{
  "dataset": "regions of photos with short descriptions (Visual Genome)",
  "encoder_depths": [2, 4, 4],
  "encoder_kernel_size": 3,
  "decoder_activation": "relu",
  "decoder_blocks_per_level": 1,
  "decoder_attention": true,
  "init": "torch_default",
  "residual_init": "zero_last",
  "optimizer": "muon",
  "momentum": 0.85,
  "nesterov": true,
  "max_steps": 5600,
  "batch_size": 128,
  "lr_schedule": "cosine"
}
Rows from block 6 of the encoder, named by matrix and row number. Each number is 500 + 25 x the weight over its row's rms, rounded and kept within 0 to 999. All counts start at 0. Numbers have three digits each. After the name is the row's rms in percent of the matrix's.
# b520: branch 3 second 3x3 conv (encoder.blocks.6.b5.2.0.weight, 160x160x3x3), inputs 117-125, a 3x3 kernel for each
b520.2 099:482527519476544557494482506519521489448515446520476528503499527515481491517458489519475492479503474499449520487506489509473485498495507514493468529512514466523500505495523446537492520521529456522505495516518504532497521536469492507502479480518
b520.3 102:502489512483538473491533504482522438475467509517467450549493495531513474462440461479515497485550502488467506484490497470481484507507492473533492576534441544496468528522529484473506496512492483488480469517510506485506501473480491483468493472502
b520.4 100:492536487496500518549507478503543491491514489522533488488494472499461480480471514505533488481499511495493498503489487490490487501484485513489495516468539514505489471429506535490500472486487514497521506492510510512526530492497499540511500493496
b520.5 107:491483472498487509474506527547489506538547504477495495534555518522475486515474525502534528517522479538503495497485503501545499515481508521483474505556499468449438497528479519506523461496496466513487501476491487540498485491471512550504542569486
b520.6 097:493469521490439478495522482490506486526518552501508509501505508478517493540482535483439498479519461460433464493524483477473455490502493507479538451474450480521504496508484569510557495550535466506470505468476516524473490471460492460485517521453
b520.7 103:507539485526501529548455490529518486466457507535490465476463508482543480511541539548485496460453457466497533491510508490490510479504504446506526565578492499505520493543513495469495492464460547481468507467518464490479512475482462506504445479496
b520.8 100:505517512505486510515468505502524475505433492480487483543484539473423503500510469451549495462553494460556500497526503512543549509517516513464470452501504436466485528484506450517480508494537536468511455497510512514512495530492544542501524509492
b520.9 101:487476509525528485536488489447470465481533499497521509489498470557475568495501482504510486508521529485498491491519521468513539479498537525509475508500547496513502534470479506515470501553509475501514469496506502522500464484521512543524491493518
b520.10 096:497507474505527512539443513518548444519504497516535498468496493462495470513498511531518518480451527545485479488485469485470522517460516475477496538469516523525496465471490477488511566445468517491500478530521469499511480469458468520486498501532
b520.11 099:502491482561491513512504530511485522516466494473506527495516503507440521472486485519512502476523483472491493487481502482466510472502499497492493483482412483502506491481482480460440497522522464489537491526498506520486513489525502495512551490476
b520.12 095:498542509474490480446458535555529525507543510503461477487493538488496493472535505470483516520544526499504541491501538491521539509528498466477469519497506490503501513506476535508497503513557474491512513502520526531495452525547500528505528531522
b520.13 101:536470471505490489524517465495527528519491501524529522468484479486494483477478453524485526513525543511523517520499500508481506499495520561507540497473499474494492534495531495468499539526504498517506486494523513513506503526486512484533500488481
b520.14 099:503522480510556489520494478477517563514499523457508509475476466492515508474486509477456504505511480464533491474482495468493459498512516560496494537473488523527548557497508492499496509453469511523488493547545488532527443479480489507494492452474
b520.15 106:488523512434543500506528449484553465531454499542486448511466500519445529495504509532483480504483512473465484498500501502474460500519491507467526571503410462473489535512494466495544490518530519497476469519505507516510507501492482519491488487512
b520.16 102:495509512454463484480494493497518484481430450479472468493468480556481461465508533447508516501546493499502472496513521521537502504513502459530492586489503516515502515485440470528464515524530464510519498495495450523510515484523537535486470492497
b520.17 097:513466493469543549474488471487518509539503440501487526497520499529502506379510565484491521543495480486526525507513515491506512499509527509507472498487502511476532554506432551503466513483509503505513543514516471497474507490514510459490494505479
b520.18 107:514520491492509545502499500503506492520524481507491522570487483526494467479487457493521480508558541499459496504509485522541497494525465523554577555494450529539519492538549507522524483490524503516505496532513515536520488494481486518479522510495
b520.19 097:501505499481547450510472474495514518543470500438481467537533483486534514521520500501483487498477508514495512496483465480485495515498503497552514459475542497482483489516469462505504505472494506505478494525501454475484502443551496436450505464518
b520.20 097:480535550504457486508546496531467548492501451491475516456482545524489522519516499497484443521588504455512495512515478514542539468504485502497490514488465522485486454498522559491529468531482482523487496510505449485482486498483510499506484522491
b520.21 092:492489487467507510498521484509522514547521456512537512525554502481445552515499505544470528480522506512537501482515517477506516477496493502493473494499516519525462514491476549465486492536475484516456493495543477516466508488503479536527511475510
b520.22 100:479512464528490505515513520520473519507501546483481471495462492498509511520477497479509519527483515506517504495480491453459475495475483458512490554521469522521485497497474476482495486517508482486455472494517525527492487511476505454495532479503
b520.23 100:467511453519486549548517486463491528479482492474511472480455510532548531449528482500494488483533485486521462500502502495511489490488476469468494501525586536533518493462495574491490520500501477511472561509484510457506462476490478500494508507473
b520.24 099:442548459542526507496503502520504519517476490485521514487481491489481478490491548525462456519526513459500487488516473501501508492512489462555515501513462487501553487505437570494493522494480525498475506573511486467493506509479514490456479497516
b520.25 099:450495495541479494483517527515500492493501498538496529471499475504572491492536550480503518482496491508477492503499492536495459560495508523519516504521503499507516454507499457505471535459504503511508505493506486509497487486499494472511498479501
b520.26 100:513528507479492516511514497481488440488533502534485548491491506514596430481516486506492493564524510520478500496484520494520507495516506501478551454464480528550533477509508520529460540480491508513509527523477493536501454509505487481554468493503
b520.27 095:493490504520461529490516470469512516489501485517478454532524464553562463452477515536524526509527506525488501475475472493506462481497486524513552532520508520555479512521525499530531509532467491478536508484545478500476501506476510512502506472485
b520.28 105:489514522486446504516496459482500499476493498519490485507522485466480461497446491515533478521556513530518472516505523516531524476516507459477494478502438580532456525483533499465503492464458511520503466537502475469529484520492507548534505526510
b520.29 097:529531530481553556472553499507534476461540510532523499475497507483486487471481531534468512520505491540505461470508511475510467505515494478511481441490436472519510520506518466509454507560493524452475507491522482475489501478489510481515510484486
b520.30 099:525517512519489502496514439534479465516483501537525487486469479471527475514516531504490504524515500469529508480496495501521504468508484519529491443529544487520527486478493541520469481508496536530486526485498511494512532540515541523508510507489
b520.31 101:523533534514492466502528492478469472525477523482499474485499485470558510512493474488474466498493505505527493496486475490511488501476508435448505475510502531500463503507462467499505526475516507454524485502479535528519472475498468514531485505506
b520.32 103:503485503449563505489565508500536492498533478495513493519514507522546479496519463510527524483518530502508478519459484504459468506481513502509474573510480486494503465445505468508542491542475461462472497548570450571483494502527470523513472493462
b520.33 103:508448524461494481516481486464551532480524464499520458494493505522546535479531452483488494516499504501465500489488485500514469499482489535526485442499478507515492527504518492501489489462448445466513509487514507488520451470515481501475465475486
b520.34 103:547468518556469458512522489497447507567553532511469497520509481518524484481481470500506480515511499495486496478476520474507501491477473472528543522517462472461457512469481510521483479503500492546512454533506469504486498484529492491500493496518
b520.35 097:499495454510486470531481510497520474470459542541532525502534473517511488464504481507516486481446453523500488494500492487488493530493475500515501482517434508507495499498502497476479493486499500500582475519526504507498525506469505470479481472482
b520.36 103:508483498510504488519473509418475510468535516503499455479503492478449460506494523493466479470519471509534466512514484453478478489524492484458468465514473543500501578492538515493509500504523488495483475483474494455521515484483529481511499503500
b520.37 104:508502480487460474490493529453504496472490532475571452515490501468534431485502516512475518491504528475521495481487476499518496505476499491507487538506487502523493472471516489529515503527518455493494503517470523516516456499479492514484529482500
b520.38 105:511502530530506517521472488501530498438460508512448486486470468499511521495431479550516519511459522504489495485489483516492478503486472498527476531495478517481498456470539473542551499494564485477511458468487513501473509498493480494513480511494
b520.39 100:504512489464490494493495517486510521496506543520462501571577497496484522524447439488503504502504550470543521502523496531526499512540492504543513449461492504531517540513462480503514490483498489522496503481482515550510474467515480496493501498532
b520.40 103:484504451508489498541489490444526542550488515494513455495449461513508506518494478497510519528493495485454464488501491496479466490495499512503487490480542522523483469497486540472496448527506515491495542471494474479490510517492501495498497486491
b520.41 104:471527488494499487462488508506440496469499513478475526491488484525536476462514515492509483461512481471502517513511501504511487464513505540487436485520488523475519487481502511507488539515456503469506502467469512503461501499475471510516479536516
b520.42 103:483519532485494537467472511487485484468529553467486452495538478497453498472491516502472507499491490521525495498469498471465494506482476510517541456493525470459497505457474523491492520513489484515496525484478439460481497502500515492504540467471
b520.43 102:526434497493499483512512502503473505476488539491515509463455465499566470472472487473530514535501507523491507491517506510516535508521530533491487517527490506498524479509533455507504509486482470481470482510514540523504514510497518513513479539493
b520.44 099:551478503519452502472463519505506540508475469534498543486510529491501460447469530484525527494445543515513481484478521503487505513496492514487494517511528503528456527499472454493491504532491487449482508522502469468488492511496482465491508471490
b520.45 099:525478443456511536483523528458517462482481477503529514552505478504467487522499492502492476523485474477500460503503477491478515507500499497500501503490503480494519503539517507493513480503511471484514481485492483483555495487518468469465465490502
b520.46 096:486465485445498492509488486512463485503538551541528533514459517495462451517494473491504490546542540508518520497497535509553512506503502549524491487500461473519482525544510525502486519508446502476503447518507500453502487498498484507570482517490
b520.47 104:500475491466455479491507520455529522562527490524488475509513492504479501543514494487486507483521459480527469483471500481483488508480504472545490549486499505477468524500478521483504540528519498507520498534523488477504459480498543531475519493498
b520.48 100:536512548524487499469502514508489487552528489497526487461492496493540487530477496486529485566442471475500495512503519474483511494499487478497464468593521489581487528511473506508506473497513469476502523504479488520491470502484494477475495513485
b520.49 096:504465499460580468449470517516466495560532516485514498563528540454487505524502521544533463509487480544514507492468505506489504520472501469536464504540593501502493508479500495482507505501503484507537520547515512520539499488482524448481509502496
b520.50 100:493478534518533539499469494514483495525497559485480491530516488475523480505495490488524508479512546478561559488500531492532500481473499480492500481475567500509496480462489518525473513457492502497522526495499484504485492489512522559559505468497
b520.51 099:468504526501527512487508497470507519502563494544515460512513513503492470528515483485525520482508498522496480480506494505509467487458517473478480495488523504522527526527512558518517539514504520490483522510503440518450493504503490486502475493508
b520.52 101:463467516496470474494494484477469494543537507477540490530545537508471561551492513501487501499495531481561475470520505486485500497502506512509484449509578530484503499483506525503492528491492498512528505482494483500518496483487522502489510470476
b520.53 098:524471530535524528505514483445523507529547481502497468499471515510514486521465470540540518455513517516463522537493525480507532519542496506536459555474462489467517513492468478484533524484481492507482517503517554516502528474507487540527497515524
b520.54 099:501486529496499493481528510460516517466477486458556522510552536490537537523508509500483514507472525487496538496483496457480487477485496472438492515502526456475502498533509444537512504548506533528515509507519484471515472463495458494519476480490
b520.55 094:495520475527445504480469503536476510495544481490520535430457455497546484478526501478515503491522508500511480545554504492513534503506533516499483515486540450447578488490539556469485501523509464500503501475458560534519487507467492521495467549546
b520.56 105:493527523508479532472476488486478501487526500456527511517462521548567518529513497494515515482551552456502504468512486482534520518536507526531487574540478531492491488459465503509519490532473486481497470510550509548476464494463471559521474481467
b520.57 104:410449475450478518499492547517521509495465596484473531483506508494535516491500497511506504541507513522473540496491499506479452536531492458468453507521469480553516474495538492493523475454498489472499433511529496503505504477514482468503479477479
b520.58 102:527515536525534475467442521519488490515499492507492524497535499529485556473473513499520531500500525450515474544496494497491521501490480452512505507512515423520516483483479505531514467537464472537500502486482475499466520507524503478509538485485
b520.59 102:471460524466525450490491516499530516487485550517525489528516495499497474519485491475542489540496496484488523485534494495505497460500516485463467493464491501477438523483503485549500452485503495494511557481484499508513452478504452500490416504503
b520.60 104:488536501502471480526490544552556537493503488476466476524474484512485485502465510508507511443499510518505498472524467490498476487482511513532479477494480482446486517537523523496538496485505482516540538508514533517479468489510501474479517478447
b520.61 097:512537483554514475524488501530535500474566510497507475468506479546486535491472477540494507466515476492508487508498494493456515492497517490482480500465487486412477481533506544475487511493520514480505468523513492505518481543486490571554477507524
b520.62 095:538512475470482477497503490544492542542521470503498545463502457484500496538508494497532537534538464501543504504469508500537519511535504487554499515516476505453470503524492504492481502520514515550501518494487459504522508501509561541481499491476
b520.63 101:499449495520545460481492466477534491464506488497477477483463499489536527496495486476472422502515495500499482499516525475498532496520512476475530457516485506512541474507524508530506512510518526534500480485476460488482462468499430466465524513519
b520.64 097:518478547519469487494526512501495474519500517526506549485500536487499533504494447472488491503475473467520527496482504509481497515482488492485474501525535469502504498490542498506531495540477471492501518455503496503492492501484481524484515463498
b520.65 099:493502485500480513478535481519502498492477485482508479473493466475468460475482497503535467504520536542478511492485487504524530500519486461498517505506521526473502472501535473491506474514520515515482440491472516494480530515464521517528540501506
b520.66 102:528477485538518507463495509453508478523473481484501497569531497487465469495504465498495525490557512539497513504527488509535512480531523480449443525510517530431480441450509498492457481498459483489508495505510471477491504514484550546498513504475
b520.67 100:517464505504478465491486505523529500532569512495517494502484485509529608475481487457484493513576510502504481504486487524552551499492495499482540479495511461505554493444494523488467489521481516499491511529462470516459491515472561534481481487485
b520.68 100:550469445542437490494489506515476481471561475486475509524506474469489473517522472469531490495480455491531498494535496504497511498505517457516497500474461568511496522483492543484510463535521473522502492539532525506496484467499517502503526500515
b520.69 096:539532513518565475505461469540471489503494473485497532512538524481475520502454464538534525523498501495531509532475497522498520522487486479523501495529547483474522523480466511496479523549515542481492525461491490495497519508516512517506493499480
b520.70 100:467533515483471515484414493518498520448495545528509481495482487442494500477516459508523516496447513534482551534477521496494462495489511520512500482514523494549472493474468491517511473507531494471509512459515512545474507441474515487468520505449
b520.71 100:462486525464503499496508442445491480509464536510529466523471494495453453468496518507477575479492536546478511500501502516463502526512471424536507513453513503521484487475528476484523499466432497481545523521559479506539513516467494485455490472486
b520.72 101:511515463473519495493494468494534518515481456522525479498505523521518484485522500509503533513466524493490478495511482496481527496496494509533491482506525483482502488454495496520471532497461532480524497485480458509454535498481507516483501460501
b520.73 101:542504453510553483501548513517474499496502522458478523494535495482475506488493503522491504500461498511517539515512486493507490509517479463453467515494471523480520504519530441520550418487438505520517521506478529507499456506493505480500493486473
b520.74 102:479518492511500526496533556520504497460476452488492507466515485521468525468507540510516491484471441516444517481494481464466498468494476483499520460503475520518504496503455514489520463465484494488504510493516503437505499527489503460506559496476
b520.75 096:466476455498430511470513480520525490486514499470503514495460526522508516521457495500473503470525522481510487506483500514471478480472508435498529482528525519478477535499515560486484504458492512526475538480496527511520481491498494443500536487496
b520.76 100:559488501498456449513495487494466524535475518455482506492509469495513531501479446511489441518492441519514520489492485475509495496506510508497499527436512521484478519572526461506520515466499490517514435479476496502490505488515476509499560476489
b520.77 091:501520529527481513492525481533489520430479547499467572506481487524599496493507484465538491495497516491482503515498497504518505497521525468511519509508495486497484483480513493508523480504465495491499493493500512540492504542497490482503507553568
b520.78 100:517524529505504487505513489520516539481497477531512456497482505459501489522480471525505508475481482472533505502494483487504492490504493504459486494514465482463509543543497513423496514476494513484463469535518471478484495478492497520503504506508
b520.79 095:500558512522511522518480495523512518491486513463496490483490497521610525514523498472485486480526501474482531518497502516500493494496496557508487502477473508502474491491496492527467469499470472483494470474490490519491524516553486503522476552470
b520.80 092:506495502505449510478501491506448478448450558487478491467480447460548497531496495495532492480463508505507557510501500529526472471500504504461500465513505493481528478519497526539540504482490491478483473447461501519482495501500512479502485529511
b520.81 097:504473465494513560482489543483512490504522479520507494471494507509498560486500535527518473490497519478521494486489479476527515500506495466484500500466541498475515508480490544499464529493523486457497505496506508491504500473490478464516493466512
b520.82 098:459510504504490556478510468483482479480499504532531481513508531530562537463460450458467522535499519541471463501516527483484498497490475491495473506554517493474455503501492513535511473519451444497494505515540524515493502481508521491488493507507
b520.83 099:483475471518465474488506514478524459523442474537480516484458483512509517503530490475489512473544466525516503499547506485502492505526510532511507520439543503495545497494484530482482539486486522509483511510482504476530529504492446455549508498492
b520.84 101:477472534466512484487448472471470506515535528504514469507541485504533522501502502479519504538551508530513510508480489514464484493502468464429543480525509472471490461519559491527576488471496547497546495492515503512476488495464492531478500470466
b520.85 090:492463481502418484539479516522468466449461557513531531498491516536551477483503473453497494525461475510483521512494520549479504522500501547524498495514487518472468499500517488528524445462506542441536484502461508533492490523506519511495510499508
b520.86 104:481469470544535487508526574581480524495502499540524534528508472492503454526493473486523520534526506473483499493487511492472511490504478499462506507498474505485534469486503496517450511519479488511531524503497497461524506519494488451498497509475
b520.87 107:495533505514510509556471504508466490477486491535518515474539454538492481560513517464505509527489508498509521489483519511459489509485495467454493501512486540523519447564509480496523502476515516505494478531464489518508500529472460513523491522506
b520.88 100:504470493513550513540519491509506518491509491502508493515483598454445469459445524494502514442481539492528517509496516487509509492492499556444463591498496501476542469488489552474490531497520483472474500517545516481514489487457456477487506476486
b520.89 099:516496486414566492458462502507501481534505469490509501495536451493461505514475465523500480559460505509493508504503485477512491503517530511551501507496502500545523470506493455492481505540507498480527564484504469508555496478501467494487506547494
b520.90 104:493540457559480496497523492544510557514536520512520505492492469535521499500545523484485510487502520472519509493505475481480497510495535515522485536450486513514488488491495526497506496482495512544502507506483502527502518496499502503500506488523
b520.91 106:478481470587498550551489521507486528531464460499479548458470483471486498493485499447516504472476519483520487523487520492511547519506491509511468494510422473515473475501490527479487496498458495475475513531497506513503479514468521515533496524507
b520.92 090:536495491486512515497522478459507558491503549534521476524502551467555549536475509485525454476434503540479448519479486501482475523483468558516504442453478490513525448493507478483535496491468533493565462484521475497491491497487489505481501484527
b520.93 099:477465484479536499509542488514525459507542536510508514484468485513559480519508499516517544446522494530505517470490518522496503533495500483516513464467524501466494526571520488544519484448471483501498487508491516494509495459500503521506476466461
b520.94 103:520493504477493505438496550551502534464444482497492497494482553474469539523471467480463493508512548493456467468476485486493493491468498521461483438507484489470454513479525487459481501466507492493523501478476530488487523471488458481487518506496
b520.95 106:542532510437546492477492462493557500537500537482498491577523494485495530507524521514499513502476488538451481505475474503504466473486494492499487507522551521487559502497550489529521480520538536523507479473488463463459527497459527491458491503487
b520.96 108:472516488510507481440459480498481497456532519504468474455474543454484545475498513517512487473474537534509474509507491484510500506471528511519482399523505470538493506446464495468436463507481507475491482460539499515491480506500530530520521510481
b520.97 103:471547474469484504465515472448531535447484523499473524528511538486460482495501519492478472508473532526456471473506494513482510522486509455539525465479490425492520518522498522514512457513484468475519528469488486549520533500488552470480501489484
b520.98 097:480467460503488503497529479555488549501547505495548493477495454479509505459516508492497476543473462512506546476500492487477479517499516412501534480498490463526494522519450458479484482492467470510486514504565501511508505517495489506507528494488
b520.99 098:470525474492526503556489507476494518580490508480511529502485509457517471530502472523471469498470503506497492479488471466495510509502495501567490502484466502490458483476504507475474526499511499513476486481513487513501517472501482466486498445495
b520.100 101:484522511555497513508476516476496498527440553474501495504521480506509528481428507503506485518517481468508481510471476491478454495510487513502537534531520524512523525508521445458501492461526507482473520479473545497511494496502499470497505480514
b520.101 099:467490436507495486513432539493510508479472443486487499472484491513525464494509512513484515504440530511498471518504502474469473493496503454463515500456461492476496447498434508483522498517549463491499497532531502493503508495496485494509518509498
b520.102 097:533500501457491516510526494490506496505483501520501555435488511446492540510487527513540494482491530506524478511501507494514534497525509511500453474514457462531471490492490485520503491495490492481509497514544457501503507492476533574495504515475
b520.103 103:508522479497489505498486474485545463464474521481514522553478503485476499522488493522522518506462504503498511516523493472493480482512495481535491486525503519506474521556549498510520486474479480494559502491472519526521505492493533488500493489534
b520.104 096:472487518506540496483444505468530491512531489473495474486491495474526426483520523464521506485499515489483445517497518475490498490494491471522478471481502496545492500516505482510473563542521484482507537508530456511488497502527514467501475491466
b520.105 101:510494506473495524480526519465528499493539532520523502534442460489485507459498482499475487486486521539514522489491488475503485509534507541522517557464489450493523518479540539511504549546522500479516529479513500519504514487515524466528519484482
b520.106 101:494438489454528490443510452502503529507504516494501500546491477500525505482516516513476513527459482475499472498471510487476505486479485537516504521487561539498480500471482513511504514479491495515480508485525467526474528486470501486483471493483
b520.107 097:487471512471512503481510458479538502523516531519492531520503499481506483495504521515537499544549477506526563504487513520538528512505490492474559480480546431476519491530533456490463520495474480453470480516484501460496535507515554552547512532507
b520.108 097:504475518495487477556414469488493507492486505487471497498499444491428471528503484472525513534599523502515468513477493522544538512508476466486495495514428512469481489556479479499477483529520483502499489501487525498518546537537552567490536512532
b520.109 101:517486517486558474437482464467515467485492478483515488512553500456509500511449492499523534494489536493482503525523505511507508505517508492472514515498484484516510480516496490539522539549505473457484488521507504533523520531544537521516522475504
b520.110 097:524503436498477504474491528459464494496492510513490491466473503514464523461517589463461455509511477512495500507498499463459491511487510467494504512493570473441487505490514520490449521488503480506456549515490523494447492519506478510519479506556
b520.111 097:495505508500557539456459491484531514505479519523517508509507515525464514521521516509484522522477520516562457496477514483458472505504506494497507513564547555452485512480474501493535562477536533483503516472488509486518456498499457501505525472496
b520.112 095:529553496488521507478484502488521478541553507513453511470500463475482470524465513540524528559516542543523475483533544510535533499497491494484495478552561525491434442474464505526496469475491523483467542535530510467517485488489530537509506508511
b520.113 097:541505522517454499498499501484460450471528522504499510528519518561485521550543520501480476485460508456487495491488487473495496486513511530535531487472502534506528498496520494513502514497507500456492461480475507491528542506500529509492497477486
b520.114 099:552494512511497453512510489499567505487478519486488477492434442485522470496495448475534524508548559462561507477529505521528497512515499424459559526494512511471518522466455528484468531495508521485494534512502519464492472543534497518522478491511
b520.115 103:462485513533527476525506548455453492495502491502467495532532521520459488497488480530539550502496509500544493461503507513515516494508472494488466521513578490526501504531543540526569494551506472523532501497472540507528506465469476497481488518486
b520.116 098:488537494497472509452498495509426494438498534490494519474489505518499496485496520478489485468485480499507466485486474536497470508493513469470488482510515502485502533486539462502519457440488565576526492515489526460532498489495529506480513511503
b520.117 107:523465489490498483469504484485489458450494510498565537487511474520512526525512523497513506506518512476482476474471475489456503509490511470496492502494495523479479478484455465505544464487490543441486524534568486561495483488498505492477491542503
b520.118 094:519530519443511446537538507496480549514505461497511491451455469503444499526506463488496508539539533508489524483489539504484518518507498550507471545470504464527529524495472518484501510516461505531519557505498492494525518511499470478499480478518
b520.119 098:523491452463566481519463531502494510481477457526500507523510483476479461484488509510498475512514431501490493508511464458483464467469501504510455496495552481441465511499477503512505479493518483498495510473481504469487496530492473487508488489510
b520.120 098:490521496477507481480507488487505506483481490499542479500508512476487473481482514514526470452484499542493483507537512473491483494478486482498531484511515473524555448559515520544470527461471496415506506481474520468510479472477465483499531468466
b520.121 099:505489502495506522520522492529485495501493460530464523496500485463468499499486522483522493535506486487519553473533498509561500478512513517500513475511509516500462475468468505495497537488504512431495509494491488526507478496532532548552513528538
b520.122 102:498489516515531465528483518528505513488506520523490555457500478525523431480511458514508531494501488532510466499503516505506495494488477515533477495452474465506499535510492570483523503476539515561512461483489524487493486437534506462520495460509
b520.123 103:502493494493510479507528497491502520434541542504511481480445523413482508476496523473528457503475482498500500490484489490477494496486503494493560470509503490488483495519516535549516506522487487562498479558558517530509515510477516519485496484496
b520.124 103:492522501480547442483517501520518492468513494497524489562544541525521531515499504496519539526503502483506469500516493510561556492467476532483493465502492461494461530477480512484480510474538464466510494485449494492500480486476510488510483501478
b520.125 100:481497509444530497437515500516528548512479528500452525503444474496502533494464530503478494505513528491484528480470492508508489517525512483467519485484519465471511471519481526537470471489495546467491489469466501551484466500500520486522489496484
b520.126 099:477481535490526539472491476556493496497536459447537498505543490534472455504483490521487487497500471470486493516484483489482542478487500527519461520478520472545466526469441541464489535502506539481467532510486514504504508484517478494488498523503
b520.127 098:508520485539463506497509494503546512516495440530499508523544557472480483534456499499518469526539524439530472501490486500531516513543517513489512487517446497497460504484506467498519504510486526479461514510482502450481518520476554552481478523503
b520.128 100:490514507509537511516498516520518511506489523503489486502419507506556534460512489507533538520484513521471496521487519492493472501510496528565534504491481521485477482525501566506569499501473474484481494453531464540495514521499505496519459456482
b520.129 096:506495539494495472477499489506522485559508485527500481465488527466512506506445490497489452514518524526531524495515509500503543512520470504556478499446453452522523494520539517492565507471485505517491529471496510478465497519486524524536493533507
b520.130 098:502494503520502478485521498476494507522530527511500491521480550479485532507496481501472511477528495499520491540482504499517488492497514503495494535508520462487510490494529549488515479489520446479513503489509488510518502510534495473502473497475
b520.131 102:471516527523480517517471500448497508441490502515454495511529527480453531471521565464527510517489533485508487490482470489491479503513517461496536491517484499553512515497506492501556510498535470520488511557469503496494474500471531488455507485469
b520.132 101:471513516520532504521517508491508503524496496501475482503543553497460492470487462522513495539535521530490490509481490526555549513494520504539498428454458483487480445499497457452501489518471459458484533518535506480481505513492552559533475537540
b520.133 103:500465493492495476473542472460493505496521492478500490513470481477524499508458433502528514471507489506511479478508521496471493508479498535496473520498530500484472495491468443524484502453490516507506458533517530486526492484502511497464501503506
b520.134 101:443464481542478500497501505481534505441525462524486523496556545500539525515494499465481543500487494518488514493517504489468506480487488510438483489492514440519545492445497511482525470510521476499477523530491483516519510489491464467506475498505
b520.135 103:504489498560467484562496553546502528477516529502495490506537507473480453476498479475515512510540524543495522497518501510513557499476494513563523501480547525552453483498494521478518536523480522494530510542504482516481502523500479526537477504487
b520.136 106:535543540442512493467499499538474523475548479520497509496523502525511535454536488515481489506466507498488511469468491509500512480502490486517501498472526471433524511450471466493533471457511492541554464496491479503508507474485483510429492518469
b520.137 101:493511507496471508474472454524503506471509525513529499489507480501521496482480501498506514541494514488480488476464499504469480501484497458493506550484512487498448488515460497490506435518495527523473447502484508506512470476509490461524482492492
b520.138 099:496521461520525504547539435512515501476482480499508491525496547468518518516510460485499520516507513513489520474493512467481472500510474481450501526518468552491564464449497459489526497493513498487519476479519540563498491487528449478520503463534
b520.139 098:534466494540543473499496473475450463487447481513512514492526456500465484514515520545482453489475509501517481500483480525492498508523494491471511480464429493474523517492442512502480511467466510493478477530507492517513473469495493448529506504512
b520.140 101:524506507493478474536527465469475488500518468501478523489496462514515470486525526519467477491487517488487500507514504482489510496494502532523484520543589513510550534511507471530475504529496471480472461539502499514523486470502499513467502519462
b520.141 103:491480509490498491458507530463514505516484471505478483494512521503518496508495498486543482492494524517482511456482504498481481488473489509497483470485483514500548478480543500506475498523497479524516505482505464532527466514509483520492488513504
b520.142 102:500459508577451486466514503470459487504520490505468475477458509447487515466455486505502479462534507501540479498520538516542513520528495505467473457449595479532518495494519526454493451500515484501523524434525486517513490497519513524495481501511
b520.143 099:462497489518498472502487477462494536482499557494488503518485463483500515509552573460483500487501468508470501513474468500479490482501472441471489504536550515490502504525527520508537474488466499556503519482479465479505475521501490482467469492530
b520.144 098:463523487460531527490484518474508480495523487484506496455523445487535491484525455491525480502497525483486470508526503505504489498500507496513482482527432506481509481507542545486471512483504469499452498512496501499539476496523500493498503494487
b520.145 101:459484541409467471532469497468423493523472541497506564475532516455505552496519495479476461473490485487500498523480485495506529503482490513541470502547537471470447533541511572522490499468466480505485515492451527498562493519523514498481532506500
b520.146 100:501507524485492516497463491509510499488467476539538486497474543529475469524499496493514519481466515507474514457482465495497493513504511511541504513514509537525494517504513492477446511469543508553494497527486485537503486541515476522501496506478
b520.147 094:495543468511473486509505459540524555537490479542464491456459467485508513513541467480444478538452460494498522512480515516488482484475486494561513547539511513527525480506533470526500486515506468524526550486485509441480452458501472487512463490491
b520.148 104:486510465513497467461527462540490490464487475493500513507496497483544458519502489508523532530523502491486490534502509512523514489508513515433536497483496458442483473505496492451512466483498494532493497477497522539502491489512515521518471527511
b520.149 105:500488498480543513506460493542523519524486511488515528465525465449504451492523488519496504505529493491526505491515490545547505514503557493464477466480514520550476518484506479534541490497475457521461500474513468490472494476497479509530497502519
b520.150 102:471579479491478516478529481498514496512463499493492471485484479468519472534540480524530508517551501491480443513481497486559510496526503510497491512480479484497482521519502511449463507500489501505458481511459489526512484550495500535507471521511
b520.151 100:504510500519481515470499504492531513522547572553547498485537452501537471505499493524533483502492556538532510473496493505537524509530487518479508540498506501505499485494554501482530500485492498504479508505511501495502468525502504577514496500493
b520.152 104:489507481528494492526491520489519521534459456505517473527529508536526520509480493494481488555472452516509503474480521498512482501502518480506514504516510487482466474511479498499508461504521499515520455529480507532536530490502540472452542495466
b520.153 097:542495507494484559522465518527519483506486480536467469539500528460483554448470490550490538483538502518546507516509481500536516513505489547527494510538453512520502539494516474500503531508507551482493474480505537475496512518465518529513543545509
b520.154 097:508512497497528490510480499501448492492513477520521505461456525526476489508503502470450505468478462464485494504463534488448486504539497475480462512490567514485547498500519507512504470523514547502503500463495518498505525489505512515483516500516
b520.155 095:555506488516503489490484512506556499500456542473513485524501546503550509486503506506461500502440540503491463499514516527511481489501483513532468513513526520533570466484513482520506500474502497475551524527486478511478494484495471493490511515479
b520.156 109:514514508507481466469445513496494511483522484472511500526484478470477476492538487485485488526503471471516531484491498467484497502478484495457447470478513490481453498490507480511515488475504483488496507480488502499486490487503484501491512503510
b520.157 107:524461481524540481520489482531496480452499481486532484475500543476465506509486493480501528488485498483475501491467489496485493488474502461464471452447570477524536431501520490510513474507477523461459510478499513483502492477484473488484544485513
b520.158 094:497498481504511459465511494410479496453501519495517477497443510472462510504510483460458489508477489460463466509513492497487467490464494511484486424518510485481539477485496507489449533516558486492506477544477494461523478503511509505483501494494
b520.159 096:493483478524493483460503577513507524426472448486459536513454476514527487482450507495524493509481519500486483506492514485499482488504492493465467487510469495483494510504474542498521507493513517503483508466514482489478512491471530499476490498497